config.yaml
arch: "transformer_decoder"
model: "autoregressive pixel model"
dataset: "photos with spoken descriptions (Open Images, Localized Narratives)"
train_examples: 203450
image_size: 16
horizontal_flip: true
levels_per_channel: 4
vocab_size: 65
width: 256
layers: 6
norm: "rmsnorm"
norm_position: "pre"
activation: "star_relu"
mlp_ratio: 4
head_dim: 32
fused_qkv: true
bias: "all"
qk_norm: false
parallel_block: false
inner_norm: false
drop_path: 0.15
positions: "rope"
tie_embeddings: false
init: "orthogonal"
residual_init: "none"
optimizer: "soap"
beta2: 0.95
lr: 0.0016
beta1: 0.95
shampoo_beta: 0.95
eps: 1e-08
precondition_frequency: 50
max_precond_dim: 512
one_sided: true
adamw_lr_other_params: 0.0022
grad_clip: 3.0
steps: 13800
batch_size: 128
epochs: 8.7
lr_schedule: "step"
warmup_steps: 1380
weight_decay: 0.3
adamw_weight_decay_other_params: 0.01
Rows from block 2 of a small autoregressive pixel model, named by matrix and row number. Rows with one number belong to one neuron. Each number is 128 + 24 x the weight over its row's rms, rounded and kept within 0 to 255. All counts start at 0. Numbers have three digits each.
After each neuron's rows are labels from the 100 images, of 14976, where the neuron reaches its highest value: "top examples" is what is common among them. Only what is clearly more common there than usual is listed. The data: photos with spoken descriptions (Open Images, Localized Narratives). In brackets: how many of the 100, against the usual share in percent.
# fc1: MLP up (model.blocks.2.mlp.fc1.weight, 1024x256), inputs 0-127
# fc2: MLP down (model.blocks.2.mlp.fc2.weight, 256x1024, transposed), outputs 0-127

fc1.419:157142123105133127100085121124126105115110142103159121103120109119136131120107120128144103116123138119115131116107136140083081164116137145179161139120121120100142105104125103122174176122145118164075123154119131169128127099053143113125114155068133147150115128128130125119159075118090091171130116145148136135148067166185074138114093121119130135116051161124138087126121106133145097144158
fc2.419:154154103130162115127116128126133118169116126175144135088127101151154118123090119127146132140119155101106094086147109131131125132073104111130097160125147127113155114138136165097127138122106125117148121107144104109123141111131123144162123094179085158143134137129106125142110158094138132118157116104071093137122155175096088141119118156137118135144141165153160121158113122117123144155129
top examples: text has "sky" (62 vs 24.6); text has "water" (25 vs 7.9)

fc1.17:154117132119154126152107090118135102161117133152145168148153110126111157107127146116095118074105147107155165130140091087127148156098142150139125116039119150131109075128133116104139126163089124138121156120140144122148114147132131103149118126128108130126146082141084138138124140124115115140168095110163115155129121183155102132105110190129096100094124187096148147120093163124126169113140
fc2.17:151127152106148080098144159167100115112131116164097141132143146116131132130119077139123135112181162100215137156162115101120139109132113125149120135117123158097121145154119128165144138085082161107107097132137098118098135111128106134115120100134144134066073185125114110132156118136106101095145159107124132128133151130112114149148148107124110141145141104159143160153110143182125119132125
top examples: text has "grass" (25 vs 9.7)

fc1.563:139125151104135139099161160144133149125079132168149142138115090106123116094144120158104117144144122123116096138139179103094081119092174118106132141096135100127092107108127151137084122099117159117113125133149128090119096121112067113177173155125100116122082116074091116147124101101100101106136146176093103182101094081112116121103137118143133107115124172113143124115128134138133146116130
fc2.563:124104082115137163146136096126130118167132127123122122096103114123102155134069137116115112098101145136080127139119120154154154106139144150156133146107111127141167128145131093093154192143165110085161190104109114125083158124106127155088101084146161128151117083165125148170126194165145171139131128128134119116124117163168105120129153126082138139146119107148158124145114110094160160122141
top examples: text has "grass" (33 vs 9.7); text has "plants" (28 vs 9.9)

fc1.689:114109147088106103138083100118122086146108170117108133138116118156123148131099111145150153149112129116147142113117085166158108086089118137138165130105158182089156160132148142124101110130171124152104101153155140121121105122170152147132090135109116165097153124118110110167142159130088150122121180167105092117110147133115114096109110113132101140143106123140117092128092117125170165129129
fc2.689:113158147133097120117136087105152123126149123114130111157151136115152134154102075086171157108104126127109079135137104116142147135127128134175081138137120104134129137122134175079138090107114109085128141104117088124086160122099104100125114124101096129147085175125110170075118102148165132124148100124104098053110138126117114138117127127085130116102132087153093177138139142122154151114114
top examples: text has "sky" (53 vs 24.6)

fc1.741:107108153130131132133091151113120116108084110106121112166108133132117175082133112173108068162116134111166082137136092103141103129105132145166122081163125110128134144124164098141116143125129070142101131133133105121116137119101103152112137093115134133087118096094121126140073159114143143136146168134125132176118136109111133136088117110139152084134121122178126094109127116158111108072141
fc2.741:133128144116088126121125144126094164153138140167124092123161144113138178133117167146130088156144134125110099148112164138125088130105128106133119142158147180116078141186091123070090132139143120147154099119134134190120118155112123180125157135130099114141150140110122138097147116159108135145150165145140140127133151121112070130122167177070155140146121132136173103142132120119112146105170
top examples: text has "grass" (37 vs 9.7)

fc1.139:106182153139140130127143100163153088148139151107122104108145126143145134127122136140123076113133108143118146163158100128151149134156108113120121117075159103123115107158144091152138151103142146122114160158095145127146114154122142113142160137122136075148107146102125131138132148156123148112151138121125101080167095200168172123184132136137123084150131075149185130134108129136108110123106
fc2.139:115119125141154064140124093129120136121143134127112147138116126197101116151142117118133153140143133155123135133134170119123134105120140180076146102146141168127126062129134104194141151112116120124150167124079105120158117109133141169117087137111074145094118141126157119098157131101078163139119126183147112145186102105160102101175122146119129106152104145147124139149147120112116101123138
top examples: text has "grass" (26 vs 9.7)

fc1.240:130107118137165138107147100091179124097112123126143136171114107125112129114089099081093186124121154159128139126142131139121098157121125102114117077111087125099159125127124140102168114088161163088121118133141084106128132132121118157112144145114168116111108102096120162106124132083133103128111138106138170125155160142117091121177129136101118131110155114153159127115098157099182135138159
fc2.240:109104121081172121124137094194129129152108130099104138092117152113135118141176117093161101121152125148147113123154105166118167147118104126159158128098122097174104134136161117115091108115123126136105132129122136104104157129116065095142154111139117090139123100092110085136147141138116130107153104078124137135095150162127157172104185114121073110138095137130124122126107110134129139110128
top examples: text has "sky" (52 vs 24.6)

fc1.634:140139108130146131088141104122172156158131126098088091119157096129109099171114131140144145122113132126146121148109094148140111117128152111136136099163114118178144119155097085115154158086146160116144150117089127134118088150125112128115137161147128133159121097142171099094160137153110100081088151103127061142138155101114142188118138105107124111155133134156152118167107134113092094128129
fc2.634:149133121121153150145137120106136156089089118117165107107090121142156123103194105117149130146122153150121135110140139121134164158090140091122102161113127143128158157126165112144139112135099143107113118149152100137096149100099088087110099069095107148116129132174110113154128115110117108126124130159135092089158111132167135102102079122149112134123157104094152106151075125127152144142118
top examples: text has "sky" (70 vs 24.6)

fc1.658:086138141130119134120135155133116164170141119151162117131068118170104154119146140096125072116163106112091132117152137108165119095131141110135134114124122128114122168159153115122093099137113111099094142128175071134125102079119113116118120102105103157097110145124098135120112127129103130124161123171136135132132093112097091165152155143116126118121151105141099179126093155170139132111125
fc2.658:150102157189156167135150119112147145101113172138127162093143140135159136129170122155148102112137153109130116117138136124116120074141100130111156116160218156117147110132140136129139104136152119126120112139160140152135097131145154175104116114140116105101115143111161163080130092132163104124120152157122133126146142125153121115134151120099159120153112119132166113179118113117167149079140
top examples: text has "grass" (33 vs 9.7)

fc1.592:163113144111131105115123142082141101178108159147072109133153126135088106175124110137131117098132145186130156154145095138133146127147140145079164112110101134138074124139045171123135149080127101135100155127107142139099105133111118085132123094146141138135146155131159154117163099156136171130131088083128094156138113102078128125166110139108165144112165153164133155123152113109154146141116
fc2.592:127124088115128134147138092113151126095132105091155139097130107122124110130102117149131157159104112120159186144128144111098115087148098140138114114163119124154158089120117089115135137126127126148123107136135156148175149147108111131127146153165110141166116102173087086120150120089090126151147107123144131118179123147102084112159084138111098140139125097102094139151114116118135114119117
top examples: text has "sky" (73 vs 24.6); text has "buildings" (28 vs 11.1); text has "water" (27 vs 7.9)

fc1.255:155119148120146140109098111137159103054136126128142138153117114147110167129128120154097124163144132129117100124107079158134133129140131149130140065100132194108131169136130109176134101151134158129082146124114104142134122099126143137114185131113105111144086115124110117146103130100155128087116103146145138131111172106124142106106145092152158116145101096114150117109114082148138156100152
fc2.255:157116136118118115148132127128119169130155107100093143176147179104132146124132170153145109169144108105116136143138117160156144132129136122149163080126145155099120107164166171132128117146149071107173136133148153162125129164141140130116115158142116094082166209069104140132113126134121158141132123141133147122090123136156102131126122170098113122129117138108180101143105137164119102129089
top examples: text has "grass" (32 vs 9.7)

fc1.693:119125132138154139138160132145145155162113126153157163118155110134073136170104126102112154156171154110078162108117145113131091111151154108101125085176144071109127151153129130114101121100107072145120148204138137132128111120127082132098159138137123163127136061101087132131146136098110130134135110139109143116108154124134102132150127173123077112097143129106133107151113131129124111144109
fc2.693:071064120091122128118151196162123114123099123119108113108141123108146140134157089083117126133136118141180148136114127153126171135101126116116125134108110081120117149134116114161082114141131105130129113144107115162123131068145126093125140049111121103131135138092140113141104146139105148140082139107157150146084121137128137113112143080161140149107120145167125105102100114115125105108137
top examples: text has "sky" (76 vs 24.6)

fc1.272:099082098144138200123164118147118101140124113145171109120144131129108112140143109106110092139164167102153139121137113079138126140134147138130133164144119156112128159112117102125098157106127190155114152099167100143188143125174105162062124153123123159129125092143148181112100166076147076130127131144119120100132098110123150153122121103138127111149148151124116121111114165124173151140110
fc2.272:102142151102112143103125131125111161116112121094111137111117165111136124146098128148145115112125080141123159122107119125118115121113136146126140119146104136147166127131125179150143136136154113117153168165131103144118121156148125115051137106137105129168090160131139122158123151159144135110135154140132128122153086110133093131148146134132153145163108122137102139133142176127100103113156
top examples: text has "grass" (31 vs 9.7); text has "plants" (27 vs 9.9)

fc1.241:167132154117104098122174175155144119155088135108151149135156130142138125126135116136137133119141128144118120131116150156156137074117135128107145083118127172113123116125142134162145102126127126141117126160129130124172137065128134122145137112161134149102133070124182120133130098135107140118161104129150145152100124152111155117115155128139115137118158154144139150129130120126143122127121
fc2.241:132127101142111120148159132105117123079142169109129165176168129125157099104085143145114180122137156146140115135129182115137138165118123145084128140131135160096115115134153142151150111135169082129152102118128063141121154126124143113121127136140135129129115145145092104105119065056153121170134140100125157127121164131112167119090105118129140121109111112101176169118119090107131132127156
top examples: text has "grass" (40 vs 9.7)