config = dict(
    arch='transformer_decoder',
    model='autoregressive pixel model',
    dataset='photos with spoken descriptions (Open Images, Localized Narratives)',
    train_examples=203450,
    image_size=16,
    horizontal_flip=True,
    levels_per_channel=4,
    vocab_size=65,
    width=256,
    layers=6,
    norm='rmsnorm',
    norm_position='pre',
    activation='star_relu',
    mlp_ratio=4,
    head_dim=32,
    fused_qkv=True,
    bias='all',
    qk_norm=False,
    parallel_block=False,
    inner_norm=False,
    drop_path=0.15,
    positions='rope',
    tie_embeddings=False,
    init='orthogonal',
    residual_init='none',
    optimizer='soap',
    beta2=0.95,
    lr=0.0016,
    beta1=0.95,
    shampoo_beta=0.95,
    eps=1e-08,
    precondition_frequency=50,
    max_precond_dim=512,
    one_sided=True,
    adamw_lr_other_params=0.0022,
    grad_clip=3.0,
    steps=13800,
    batch_size=128,
    epochs=8.7,
    lr_schedule='step',
    warmup_steps=1380,
    weight_decay=0.3,
    adamw_weight_decay_other_params=0.01,
)
Rows from block 2 of a small autoregressive pixel model, named by matrix and row number. Rows with one number belong to one neuron. Each number is 500 + 25 x the weight over its row's rms, rounded and kept within 0 to 999. All counts start at 0. Numbers have three digits each.
After each neuron's rows are labels from the 100 images, of 14976, where the neuron reaches its highest value: "responds to" is what is common among them. Only what is clearly more common there than usual is listed. The data: photos with spoken descriptions (Open Images, Localized Narratives). In brackets: how many of the 100, against the usual share in percent.
# fc1: MLP up (model.blocks.2.mlp.fc1.weight, 1024x256), inputs 0-127
# fc2: MLP down (model.blocks.2.mlp.fc2.weight, 256x1024, transposed), outputs 0-127

fc1.338:528554509463482504530514564511469529481489518498520519504490460497503500483530500488496516488502469484515501488516537448458519524498502439495512492498538540526485518517489476473464510504482526529500526475498523512494500521533489519523552481519460516525471475532449505525483516544487504460543530498463492519472491481488520490465505507511485449471474529484504533524503500515522513479504
fc2.338:535476476500497519505496479490500520539489504504516464486501500502563525478475472469470522475510506510496506533507522542534546516466485472524499526508498508500560510487503477465512533470521501500508547498517508488533503517464479507485505516503489496467476454528501474497490515474502517494491506475508513500534474523575455493520565489494497465503512460551475534522486453512497525489507
responds to: text has "flowers" (36 vs 3.1); text has "plants" (27 vs 9.9)

fc1.343:485564504515545500545514504524490541497527492490529496475487480508477514465516475507516511528480497494467481485468469504532496514461504493505504524510485445499468554502504473487482475524527526518482494530494501514519472512460472510538483517471480529517540516506489495496446506529499490471471520523539523523521477529519478469501474532428527510496486499490493473476469529534524515499499
fc2.343:532446501478518479484446526520518483537503488490492513502470541458514529549505493504523485465485529476486543538497448494509469493502523551466486488540521494519480461487588510489507509495514503522554495470482480527517524479518490503505482473557532497520499551482502510516518476510479510516523477491507480505493490465477514513505461539536507508494514494484499515461509484467538507492530
responds to: text has "grass" (25 vs 9.7); text has "plants" (25 vs 9.9)

fc1.695:483511503489496511497538476478531476454485482528530488527484462531479474550497475505509495495481484497489502461541495538545495538496498481502525459465504487477532479499522491489482515522521533496478462509453500533462500510516511506522529475514493510473494514533511496508502503518573499536494530497499512457495506549495505528477486521524533497472465521511518532473506505532437514518500
fc2.695:512490480486509490502518516481473516501487521501490521509514533529489465482431457511509533501503515501498501491494465464493489483548488505508504520532511491515502516514545539511520493498541498478512453520493503494492462483499505510465477486510516490503481518517539466523481547482505499538433481481507446526498481509483577508477496516531526523457457509523498491493480498520518512459572
responds to: text has "trees" (74 vs 27.2); text has "sky" (60 vs 24.6); text has "road" (41 vs 8.3); text has "buildings" (29 vs 11.1)

fc1.646:511478508498494537515463488477504515488525501501499527463523496548497500505490518443495488526530471511483502508489515468487484492492552506542507476487510506458481516512521515515494501497505532489458516477520518474477533446504471498490505490540484473541482521492506452497477511467520506492498495487494516478491517484519489511495521477470511513445509507520506512468492537494522483479496
fc2.646:517482499549463503503478536516485518509482495460498521520513492517484536505470515551512493515470456546484513469499521505482532525490548525503510479481510487452511494479502508514533505505538521545498513445465502505502506488481452500483542482511483487490482520464506522481529496494515505527518515433488499497510451512511497518559522496489481484465516510508490520502498534497501567500550
responds to: text has "wall" (52 vs 20.2)

fc1.684:540514550479528514537482441496473502516511504521508497523498522533498524502513460546445493500521512468455533493510493532502499529488547453485560497512502518498473496511498530467453546497509525488475476498501495543512513500478476458494512513478491501510500471524486570484492464460472461473477446514492507502511508510513473516527490501479507535501501491490487500464488468469507471506501
fc2.684:483454481501504524426532508502480479526487486508500505519506498480504502449521504469499481488491460489494492526499519492505485504522545488528483487474547511497510496454473509451533529510472480502511516454499496417534455477467496520479489519504487538453496511527522487510474508508523520502504497499480485484513481541484489531436521509513497490515491520501476506487496528504494446481519
responds to: text has "sky" (51 vs 24.6)

fc1.619:516539502470474547540535523526471565504503550491487513514458489544498490495502480549534486518525523433457476515468478483459490465485489515496534535496481513490510527482459468499481517493478497496495473516506483510541500514504503478546467506511487525484522467528451512510511483489460470540507535511479484528500474485492466497463532487501501477484483495530492519485494489525512520506460
fc2.619:475489505477518509517466502492526488491517478515457511489491505489511476516483497490470491502445493525522522513490490531468491521486467571514482484498526476464492501497540513463520540476532461539537501455459513515465479479476516522503495480498497527501467505504538481515460515473495493438491491495498475526484465492500541501444514494463531499507485523474547489519523500502504511537489
responds to: text has "grass" (37 vs 9.7); text has "plants" (30 vs 9.9)

fc1.415:503538508530486525501494504484504475484536470518550494511517498502492507500468463489458522532515527485533477454546506493502450519469515496512502485492498487534528538541495497513498445507481519466479493535501467507514534486517530541521516545522467512553512517495498524540469458456522503494472480491523490477537525501531469525509498461498441512446529491528511529471495480524548534495536
fc2.415:523465471493488499484488475513525535482468468487516522512496518530489469522486500504463533533478538471489490478466479525556479469508508484490483470495512454497496510482434461503494509457482502440530437504540518489482461532501490466525508469506516502506512501481537506492479478480522507514447473535480478493519477459487524535496440513514469426486453495477471473506502485526528467489469
responds to: text has "wall" (50 vs 20.2)

fc1.311:490487478501491536558500454531514518482484482478488499483505497531481463478518490436483460489536455505499517527514464450536565489525452509492498481472485550527455480562566492509507521553488457462460501523485504514546505468509491505478472509486505521517509520480515516432517544529461469498532533485499515456510494529492514492466465487475483507529479493530496509472494470509502514505509
fc2.311:511526495519424476481478483473491519476457536465496512507473520525502502503487480468505497547512491504482473493513522536442502490491489479478478548523485515488525483523544503529478528513501514525531494510512444504520441534468464494486531488467503513473520502463515509502485506536471501500504477490498506506469474453460509478517513467517451538498496481524497498522495499473501491485494
responds to: text has "woman" (25 vs 9.1)

fc1.605:477532487451537521497569540481505515473500526526551481482518453490538443518427474523514504501511456554488502519460536509520530513487525518488449484549521483504501478528518512497512509533516503476504514521524495506471467477526550529462474507506533475513478479463474468484515498514509544530530465467505491479487508487505506509515485494506484508498513492509527467467481497503449510501477
fc2.605:490490461534497549479524477527511445532457479501516509505533459502469500477504515482554541464588491523486482550521530515484500479515499472494536535488464484519485481507417486493456487505491507506518517500521509486519480486480472524509519449463502507502497539506523501507492500473510493532489467506453540482524503457479498500517519501511516485492506519502518507530488499542527489490516
responds to: text has "grass" (33 vs 9.7); text has "plants" (26 vs 9.9)

fc1.665:481481495532461514482498487518486509435481480529444465514493533504500504510526533518507513507506484498492470527538461504512470496509450511482506482444512511495456534495482494498514490563546513522453483504504493519477497472540530510458498481548482511542484521482457464497522490504490514487542531465484504482478516536492504464509510474514561476517496455514556496488513505504514487507497
fc2.665:503541491483475501520474524532494490517480515482508526473493538500512513484485523549510493503523529462479514562505492480531443524531543510498512470479481514477475458500496539513503476495494515511497489480514496531473515488472541491500503490495492556489483468493469523525497540485476510522519489480508495578477525520482590546524518514507534532458499520515492473491521483514478525523514
responds to: text has "trees" (58 vs 27.2); text has "grass" (37 vs 9.7)

fc1.254:504494498493482494486517493503477495537538543490490491481459513544494533488479499473512535528505543462506540483493496488465451504503487509522533508482501489470504512487525515529490538494522490508478519514513497484481501498510550525509508519515517535516507512488480449509503497514551471496528492424532500493489525532504516463527510493453509461481521525515468515532523480517499477523519
fc2.254:507532444444490498458502534462496505499459448516499506506502497517530511543508425483510518500492499511504468498474471520473477548444481482500533481487499486463484512469484468496513507504487484490508471494489518524481547521514561538497476495529507509442523506470471482500512476477453514507489465484482466473534477501479513519483498497492520510510497515605463494470487491476524521512514
responds to: text has "wall" (42 vs 20.2)

fc1.278:514483511510485548525499465491497511486537470455518522469472464465445464506444475519513497492500544479513493485456526488511483477559524502462536498542514503464539473523521499494513516529508502518475480473500539485532529451519503487531532519480536452567524509509538515477502508473505500488524470506492512463489456471470507530470471488534493499498509501469469510488535534506512496539547
fc2.278:501500531514490455478491520514460511550477506480535460490487507527489514518484509478521508543489475465519482507477472461518485528545464522516478459488518489501516485456494533499456456514469508461465499506509492494472494510499461536478455482547481561487519463522506507475521520506524485516487532515500481496528474484481493441497487503434517494497512487472514499520495501527486497513521
responds to: text has "sky" (70 vs 24.6); text has "trees" (62 vs 27.2)

fc1.388:469517519495492517483541511492483505477469505525500498477513494466478502507550482494525523488464500514448508503493517506526519550513511460460487485545483509509478504531450468501504553488461485536483474494499529538461490470481438517514514500463505532475453490460474516479480478500517470494517530490504496519499480519498466479540505480511532546495491502487505517529499505488494519474505
fc2.388:505487496552488493514480494498525445509535534514471516472470482514485534532538495524510518543553464490500501488503525500529451505502493497443502485462531499512483507530501530517532465507510480532506509500467518438487487487487564474487494469510495506468519460526477508534488433495510491517505438555489498478535522535488482538502500479510490469461509492463491487542503528512520460526488
responds to: text has "black" (25 vs 9.6)

fc1.473:450540522503527482519503564491477455512496493451532510486517475519485453505500519482482517509493506528508505544482496478464497512445520544485521454508511466477461473533510537470495490463472488493501489452510501505466517475513534531464490486474477469471525430491440519509517540501492530486491491488456484521477501494480534479509469475513498472494518506512479533498550476517484469453481
fc2.473:512478476491494501532503485517506477438483501496470523517490468520509532436500492510539504464505514464486477520478508505488521522491538487517511505476504507528536489442504470511532497516527468503480534496507517495547475566503524519494530467546482465523539479432530518487525506520516494508492505476469466504487476548490497529528530502520531486470540559499519497499451508479513513495504
responds to: text has "sky" (75 vs 24.6)

fc1.524:495501477493475541520514490432484535516510491456506480488461518515516512535462459502472460511533527493505470524509571489464502482522478530523482525507508483450486540515486502491484446484498500469458524536460489520520509513485483489512493506490510525511514511453525516479526497459497508498503502469493517514565534511492439469535529527507493517523501500499538495508474501550518518473499
fc2.524:495518477479525560508468540503463504510489474465476555468490492505524515496549430532451501492523528492540492449508521506486501533432523521493486484469487468482486493489461466501481511453508435514543474492512498442486496500456504467464488498513487540468463491497456485477518474525481477526470469491463514504525497494434506528473446499486480565475487517501515518504498481494544510479503
responds to: text has "wall" (53 vs 20.2)

fc1.703:473522489502558504503522490489528551518473478501452537521528510494471498526510517466507477539516485475523537470518499476518523499544482488508530514558520454500497538504493468496502498469469482500488474543516520492498521500491494532519510521537484532497510481498501495480505488488490528470514519541517533479469505478503548463524504473515517491501507500460519488497451533477459515518490
fc2.703:447500490461472496510493521502496462510493494486534470498509525491506504549503429498466496502497474514517526525509519475489515505449508504494500478477486483458539505466504507510514502480503462490547507496493535524454491481495512490453500470495473488465509474495483519509472479473519510547506481532458513501525436482484509491514463502515491495520498481509540494477497486488496511510513
responds to: text has "sky" (69 vs 24.6)

fc1.161:540509451504488540561516503509488490477473502499466470484525496534506505494534502494505489518498502509494448562487517512492502474512505486555531452509489493530527476532539498508491510518489448521466513467495466472454458480467487530548502503535500508489483493488470465496501533478526502466522525522491511518486489492511533451500472426512482452505447524503518515506487492477523518517501
fc2.161:504492522486483461503519517490495504513484515478484526513498531517514499486532512465521493503456495511467461440510474506535522525503497514466450522465482520519445564507457497451475524506535451457518553492525484488511510514478484518460503467538528499495521476493462498468476492533523531524476490483492474531492504489479497456514472513495542498500497525527483492523526508542527492479499
responds to: text has "trees" (67 vs 27.2); text has "sky" (60 vs 24.6); text has "grass" (45 vs 9.7); text has "plants" (26 vs 9.9)

fc1.21:502495496501533497480546469479471498531515518492551474536465536576510491469481504473508537525520511451480462471489531470472488488514487492482503531525455523496551494519519488509452482486519472470469492522476466475500510497543492512502518520551460486544511505495511476515496496494548483505466497470521455476511531536494477491517513474471429506485536516499502509491506477524503490514476
fc2.21:527500457514543539466479514501505538514467483515462516491518499500532512562491428523493529496475524496513475483489515497534485504485483490497513483503561496457476495499440488483446482454512484506477465523537500513495503498500536509514479503509539554438474475490471495512527459486473492532468463511486496457543498442475525540501472453498513507477501525522496469506527500531519475490470
responds to: text has "wall" (45 vs 20.2)

fc1.645:546522488537527473473498465517541482499527520483476459539495531512478509500500540471497489558520471505518519480496532511531475502500490474482552494498474472501510489476483495500498491465491505471472541502442493493538531468499438518470533518488512506503497497461529468507536506484511494471525490503524526499476519487489501484488526478510509504510515520482511532546479562504499492525494
fc2.645:490506477461482495535491504513533507507535457507478495436499490494493488482555474455500467501471504470534531497534507550482540526547460486484509536490502499540492488547461527472481522572445478515509514487534526458492441535512500538507486520519507492484534520551522490494492498500502490532531481562466503490460488485520477499460533496477536509518512496468529516491510512482517509502487
responds to: text has "sky" (89 vs 24.6); text has "trees" (68 vs 27.2); text has "water" (34 vs 7.9); text has "buildings" (29 vs 11.1)

fc1.43:495498490470473516544493503548550467499504489536476478511482501499464491465501514495503533562455471504546543478485536531534507490490476497513482522507493464538458531476517456502502501503509514496504520514472521514498496487492494555472526526467486497513534466512479555474489554502518504504511536524496511444468481520514495492496551490460508468480493546468489467503523503473490488484530
fc2.43:438482491479487492472482533514538549512554469564493491487508479533497476495511484495528466533471440482494526475481539504500531531512468487523485463498513510498472471531463473447518493532455489514510489497487505509487484485519480531456499500489525471507474520491538519501482515480513510471499480484492511530470513508501523530497498533477467504525526522502484479499482482499538505543458
responds to: text has "trees" (61 vs 27.2); text has "plants" (33 vs 9.9); text has "grass" (26 vs 9.7)

fc1.685:522494522504502517536508447466476467536475480538440516463507470509464466527499518467472491492510499506489510524477453486497494466519482485506466479504501510542462445511465507527457499470538499515479505515493484514452507499529504492502507488474496493532486509486523492507471482520479506499480487509492482467520506521452505517504550449527467509491487512482523512456493512489486504538508
fc2.685:475467499518509500449538541525483474466509506465473511515526496507502460508533481507493530486495510444429471505484543519494520501510503477488515520533470530466509520503409475486500498460478524461504476485526481546507503529525517507487500480482475508508512519521498519539475484491548505438492472428499508498501552482475516521489474482527549507525470483492504466485507474492488505505487
responds to: text has "wall" (48 vs 20.2)

fc1.309:517506501486529509480515530530536505521511501463525519477505469455483521490480538465578500524461470514526506486509511443532488507529443488463543519521473460473520519490501475483537527506515476493455492506535552499456469488520495535493518522496464488519480525528495450507509507488509492500529489487509506490552498549486509483483477479489517503513516473483472502440515487466518474497469
fc2.309:453462471524539508525450494474489485486545475507455515522499495487532536521470488505442487500514507489445490517557525518498505497488496525478472546540540527523520492497528541503494541468489486534520515478498502493477505443529492507519470547561448529499469511505530528493511506474486519505527485506544475473515471501479511548498533493490529546482468501472493476500494502521526524529529
responds to: text has "sky" (57 vs 24.6)

fc1.230:516552485447508482511545509498494533513519503456519481519477525508509518475469505506494471490484492511548506469481494510561490466510484519522518475491514538470507525509560506527531493531538517502491484532530518540534487462501497540508491495518513507480511505467484496465556531527490497524518523494496482507459497519491501497488439514480529533529488504508415495544480479457529519466482
fc2.230:468489486537437480492510484458471493464512514489527514523534486488519488458528481482530502469478463476503501496490502522457507485550481483546471474497510493450528495512506466472484497499463481465491508444504481457474510485480510528472503467525503508496475550526487526511516432480528517487500505500483451457473522484552514520464515482510486516496514517487546519485501570493499526515484
responds to: text has "white" (29 vs 11.9)

fc1.293:502508504500452501505518485500483482489505483511477470517481533497446491506467502499495490452491473542526514493514461469517476498489459500481497492442493545501483512499536488458545491559543506524483498476468485522490455485489549514449501492524506532519482510523522490455537527509533521498507489432477542486515502572480504489528470527518546487538508459496533539467488517497513509506500
fc2.293:488471485493468548507465527502450486463513472506483549489516519504520481497519465473476502521464496450475524559516517475496444509502490527454526495457491491485454477502503493495500487510514505496489506484491505508456469501479526491493483495543479534493463503553480492514507499457484502524480452491514456532502493517523536526548533502537511509448489518462512475477496500485470507532515
responds to: text has "trees" (66 vs 27.2); text has "grass" (43 vs 9.7)

fc1.498:469545542467497494436501468510527551542485491449522462517490484493469493522449497488472482472478522488473463490529506521533518510495484506501491482479500489493521488477490482497508520490511490510463500448545496526504492469502494549486483516510494521482505490471477530510542484503518517499507504526487539506472526480544562497535478535460546506513496536428484490482500545526478458506496
fc2.498:452472518506476465548474497481477506439460479492515499494485508482489513466489495529458531539494474483541565543472488524464459460488531479486513524487527541455490478526530531481496484526537521496492499519441502506472485483497508518483479531496520536519535470524519478439443480497508496481514462514541535525493487483518500513491491470538461512548486511497521474481476490513502549503514
responds to: text has "trees" (59 vs 27.2); text has "sky" (50 vs 24.6)

fc1.26:517487543520499503487520495484505511494484491479484502473562428527539519505487512460499511499463498500517460489497477489537487541527545495504515488521477488468504489518529456487482565536479499478487504481502480517541511520501503508498544510486489468498484521554526484494470479511483511498491544506568470495536448528467515498529517497552509513504539484497480523493485524543492462485479
fc2.26:495506467483550478529512447488475531499513526450498503501542520502500506485512542438562495482533555499489471502476480472561528483479456512531477547506519508530550517499572545469467475534484492496524455466536487482481488460515515534466487465509470465466476506463519505509508496535523499484490496533494480479468493528472477510476479508502483531496487489484517475527490491487542479494534
responds to: text has "sky" (71 vs 24.6); text has "buildings" (28 vs 11.1)

fc1.52:497521456503516491515472489497498507455484553473498484470508534504505489515457533495516485498508504506481541485474489507528542498502510519475490468518497496493492476554493515552492489531494516499490483486519502506490464474520495490477474547468500553471467433490556506500557502498516514509493556516497481519486483527470522523464522525477527537447467500528474493511496501482496489551475
fc2.52:498515486464495499513511487526488507527473473506514516461441537511514549488522497491469504504526511456522498486508477485471434518519508506498482508471472505534489537492488476529511501444490531497534536420494464463545492522477540516496502456494502485512518485491461458530511484512491503532483509467493515494486544521482497503511517529521469450492502504465481480490530477508513491509497
responds to: text has "grass" (25 vs 9.7)

fc1.568:488501503469523521533505497504469500523524499448505475516487461467499511535494521515488493472505510513503521524532494491541517506477490510519550521506506516466512517479535485473496485507532538534505499474464514498476510469478501526518551509528495505495476529564481458495504474526503488499483480498460472463509535490505512507566482513480526475470496464465496545472535515478495492480500
fc2.568:509477473506492487520485542495514494524530511496467512504503515509482520513517514504455517511494505506485545482507493503536489496512502552474490477502495498508523469533510508524465468516511521479490531469479534491504501484538507520503516524511488525534461551523443514488524490461533551526518459448489448510504502503492481547569489520532518494496460464503529527456482540501512483516499
responds to: text has "trees" (63 vs 27.2); text has "sky" (62 vs 24.6); text has "people" (49 vs 22.3)

fc1.754:506538489514511485542512512490515500510495477502528493494507453472465496505486494483462484442504466491479520482549526449521520522508499501505544494486515490512469498507564452454511513556487535510504525486457540530472504506516518481523539491486501534531468529529478484483489496515484481475536496449478486459489525499499499518531470532510500485490487485539509505460495517526492514515514
fc2.754:518482538535509437508492488481528500530494516478489528528531547510490493493487481461481556518530537501499540477515527510517497478512501503499533482518487543503508509540550472520519511553497515458510528490515502470512513518503490493446497520483516502526500525479474481464501529479505547506489499498477474462548481504519496501526533525484483484497490458529491507533499534490495504503528
responds to: text has "trees" (66 vs 27.2)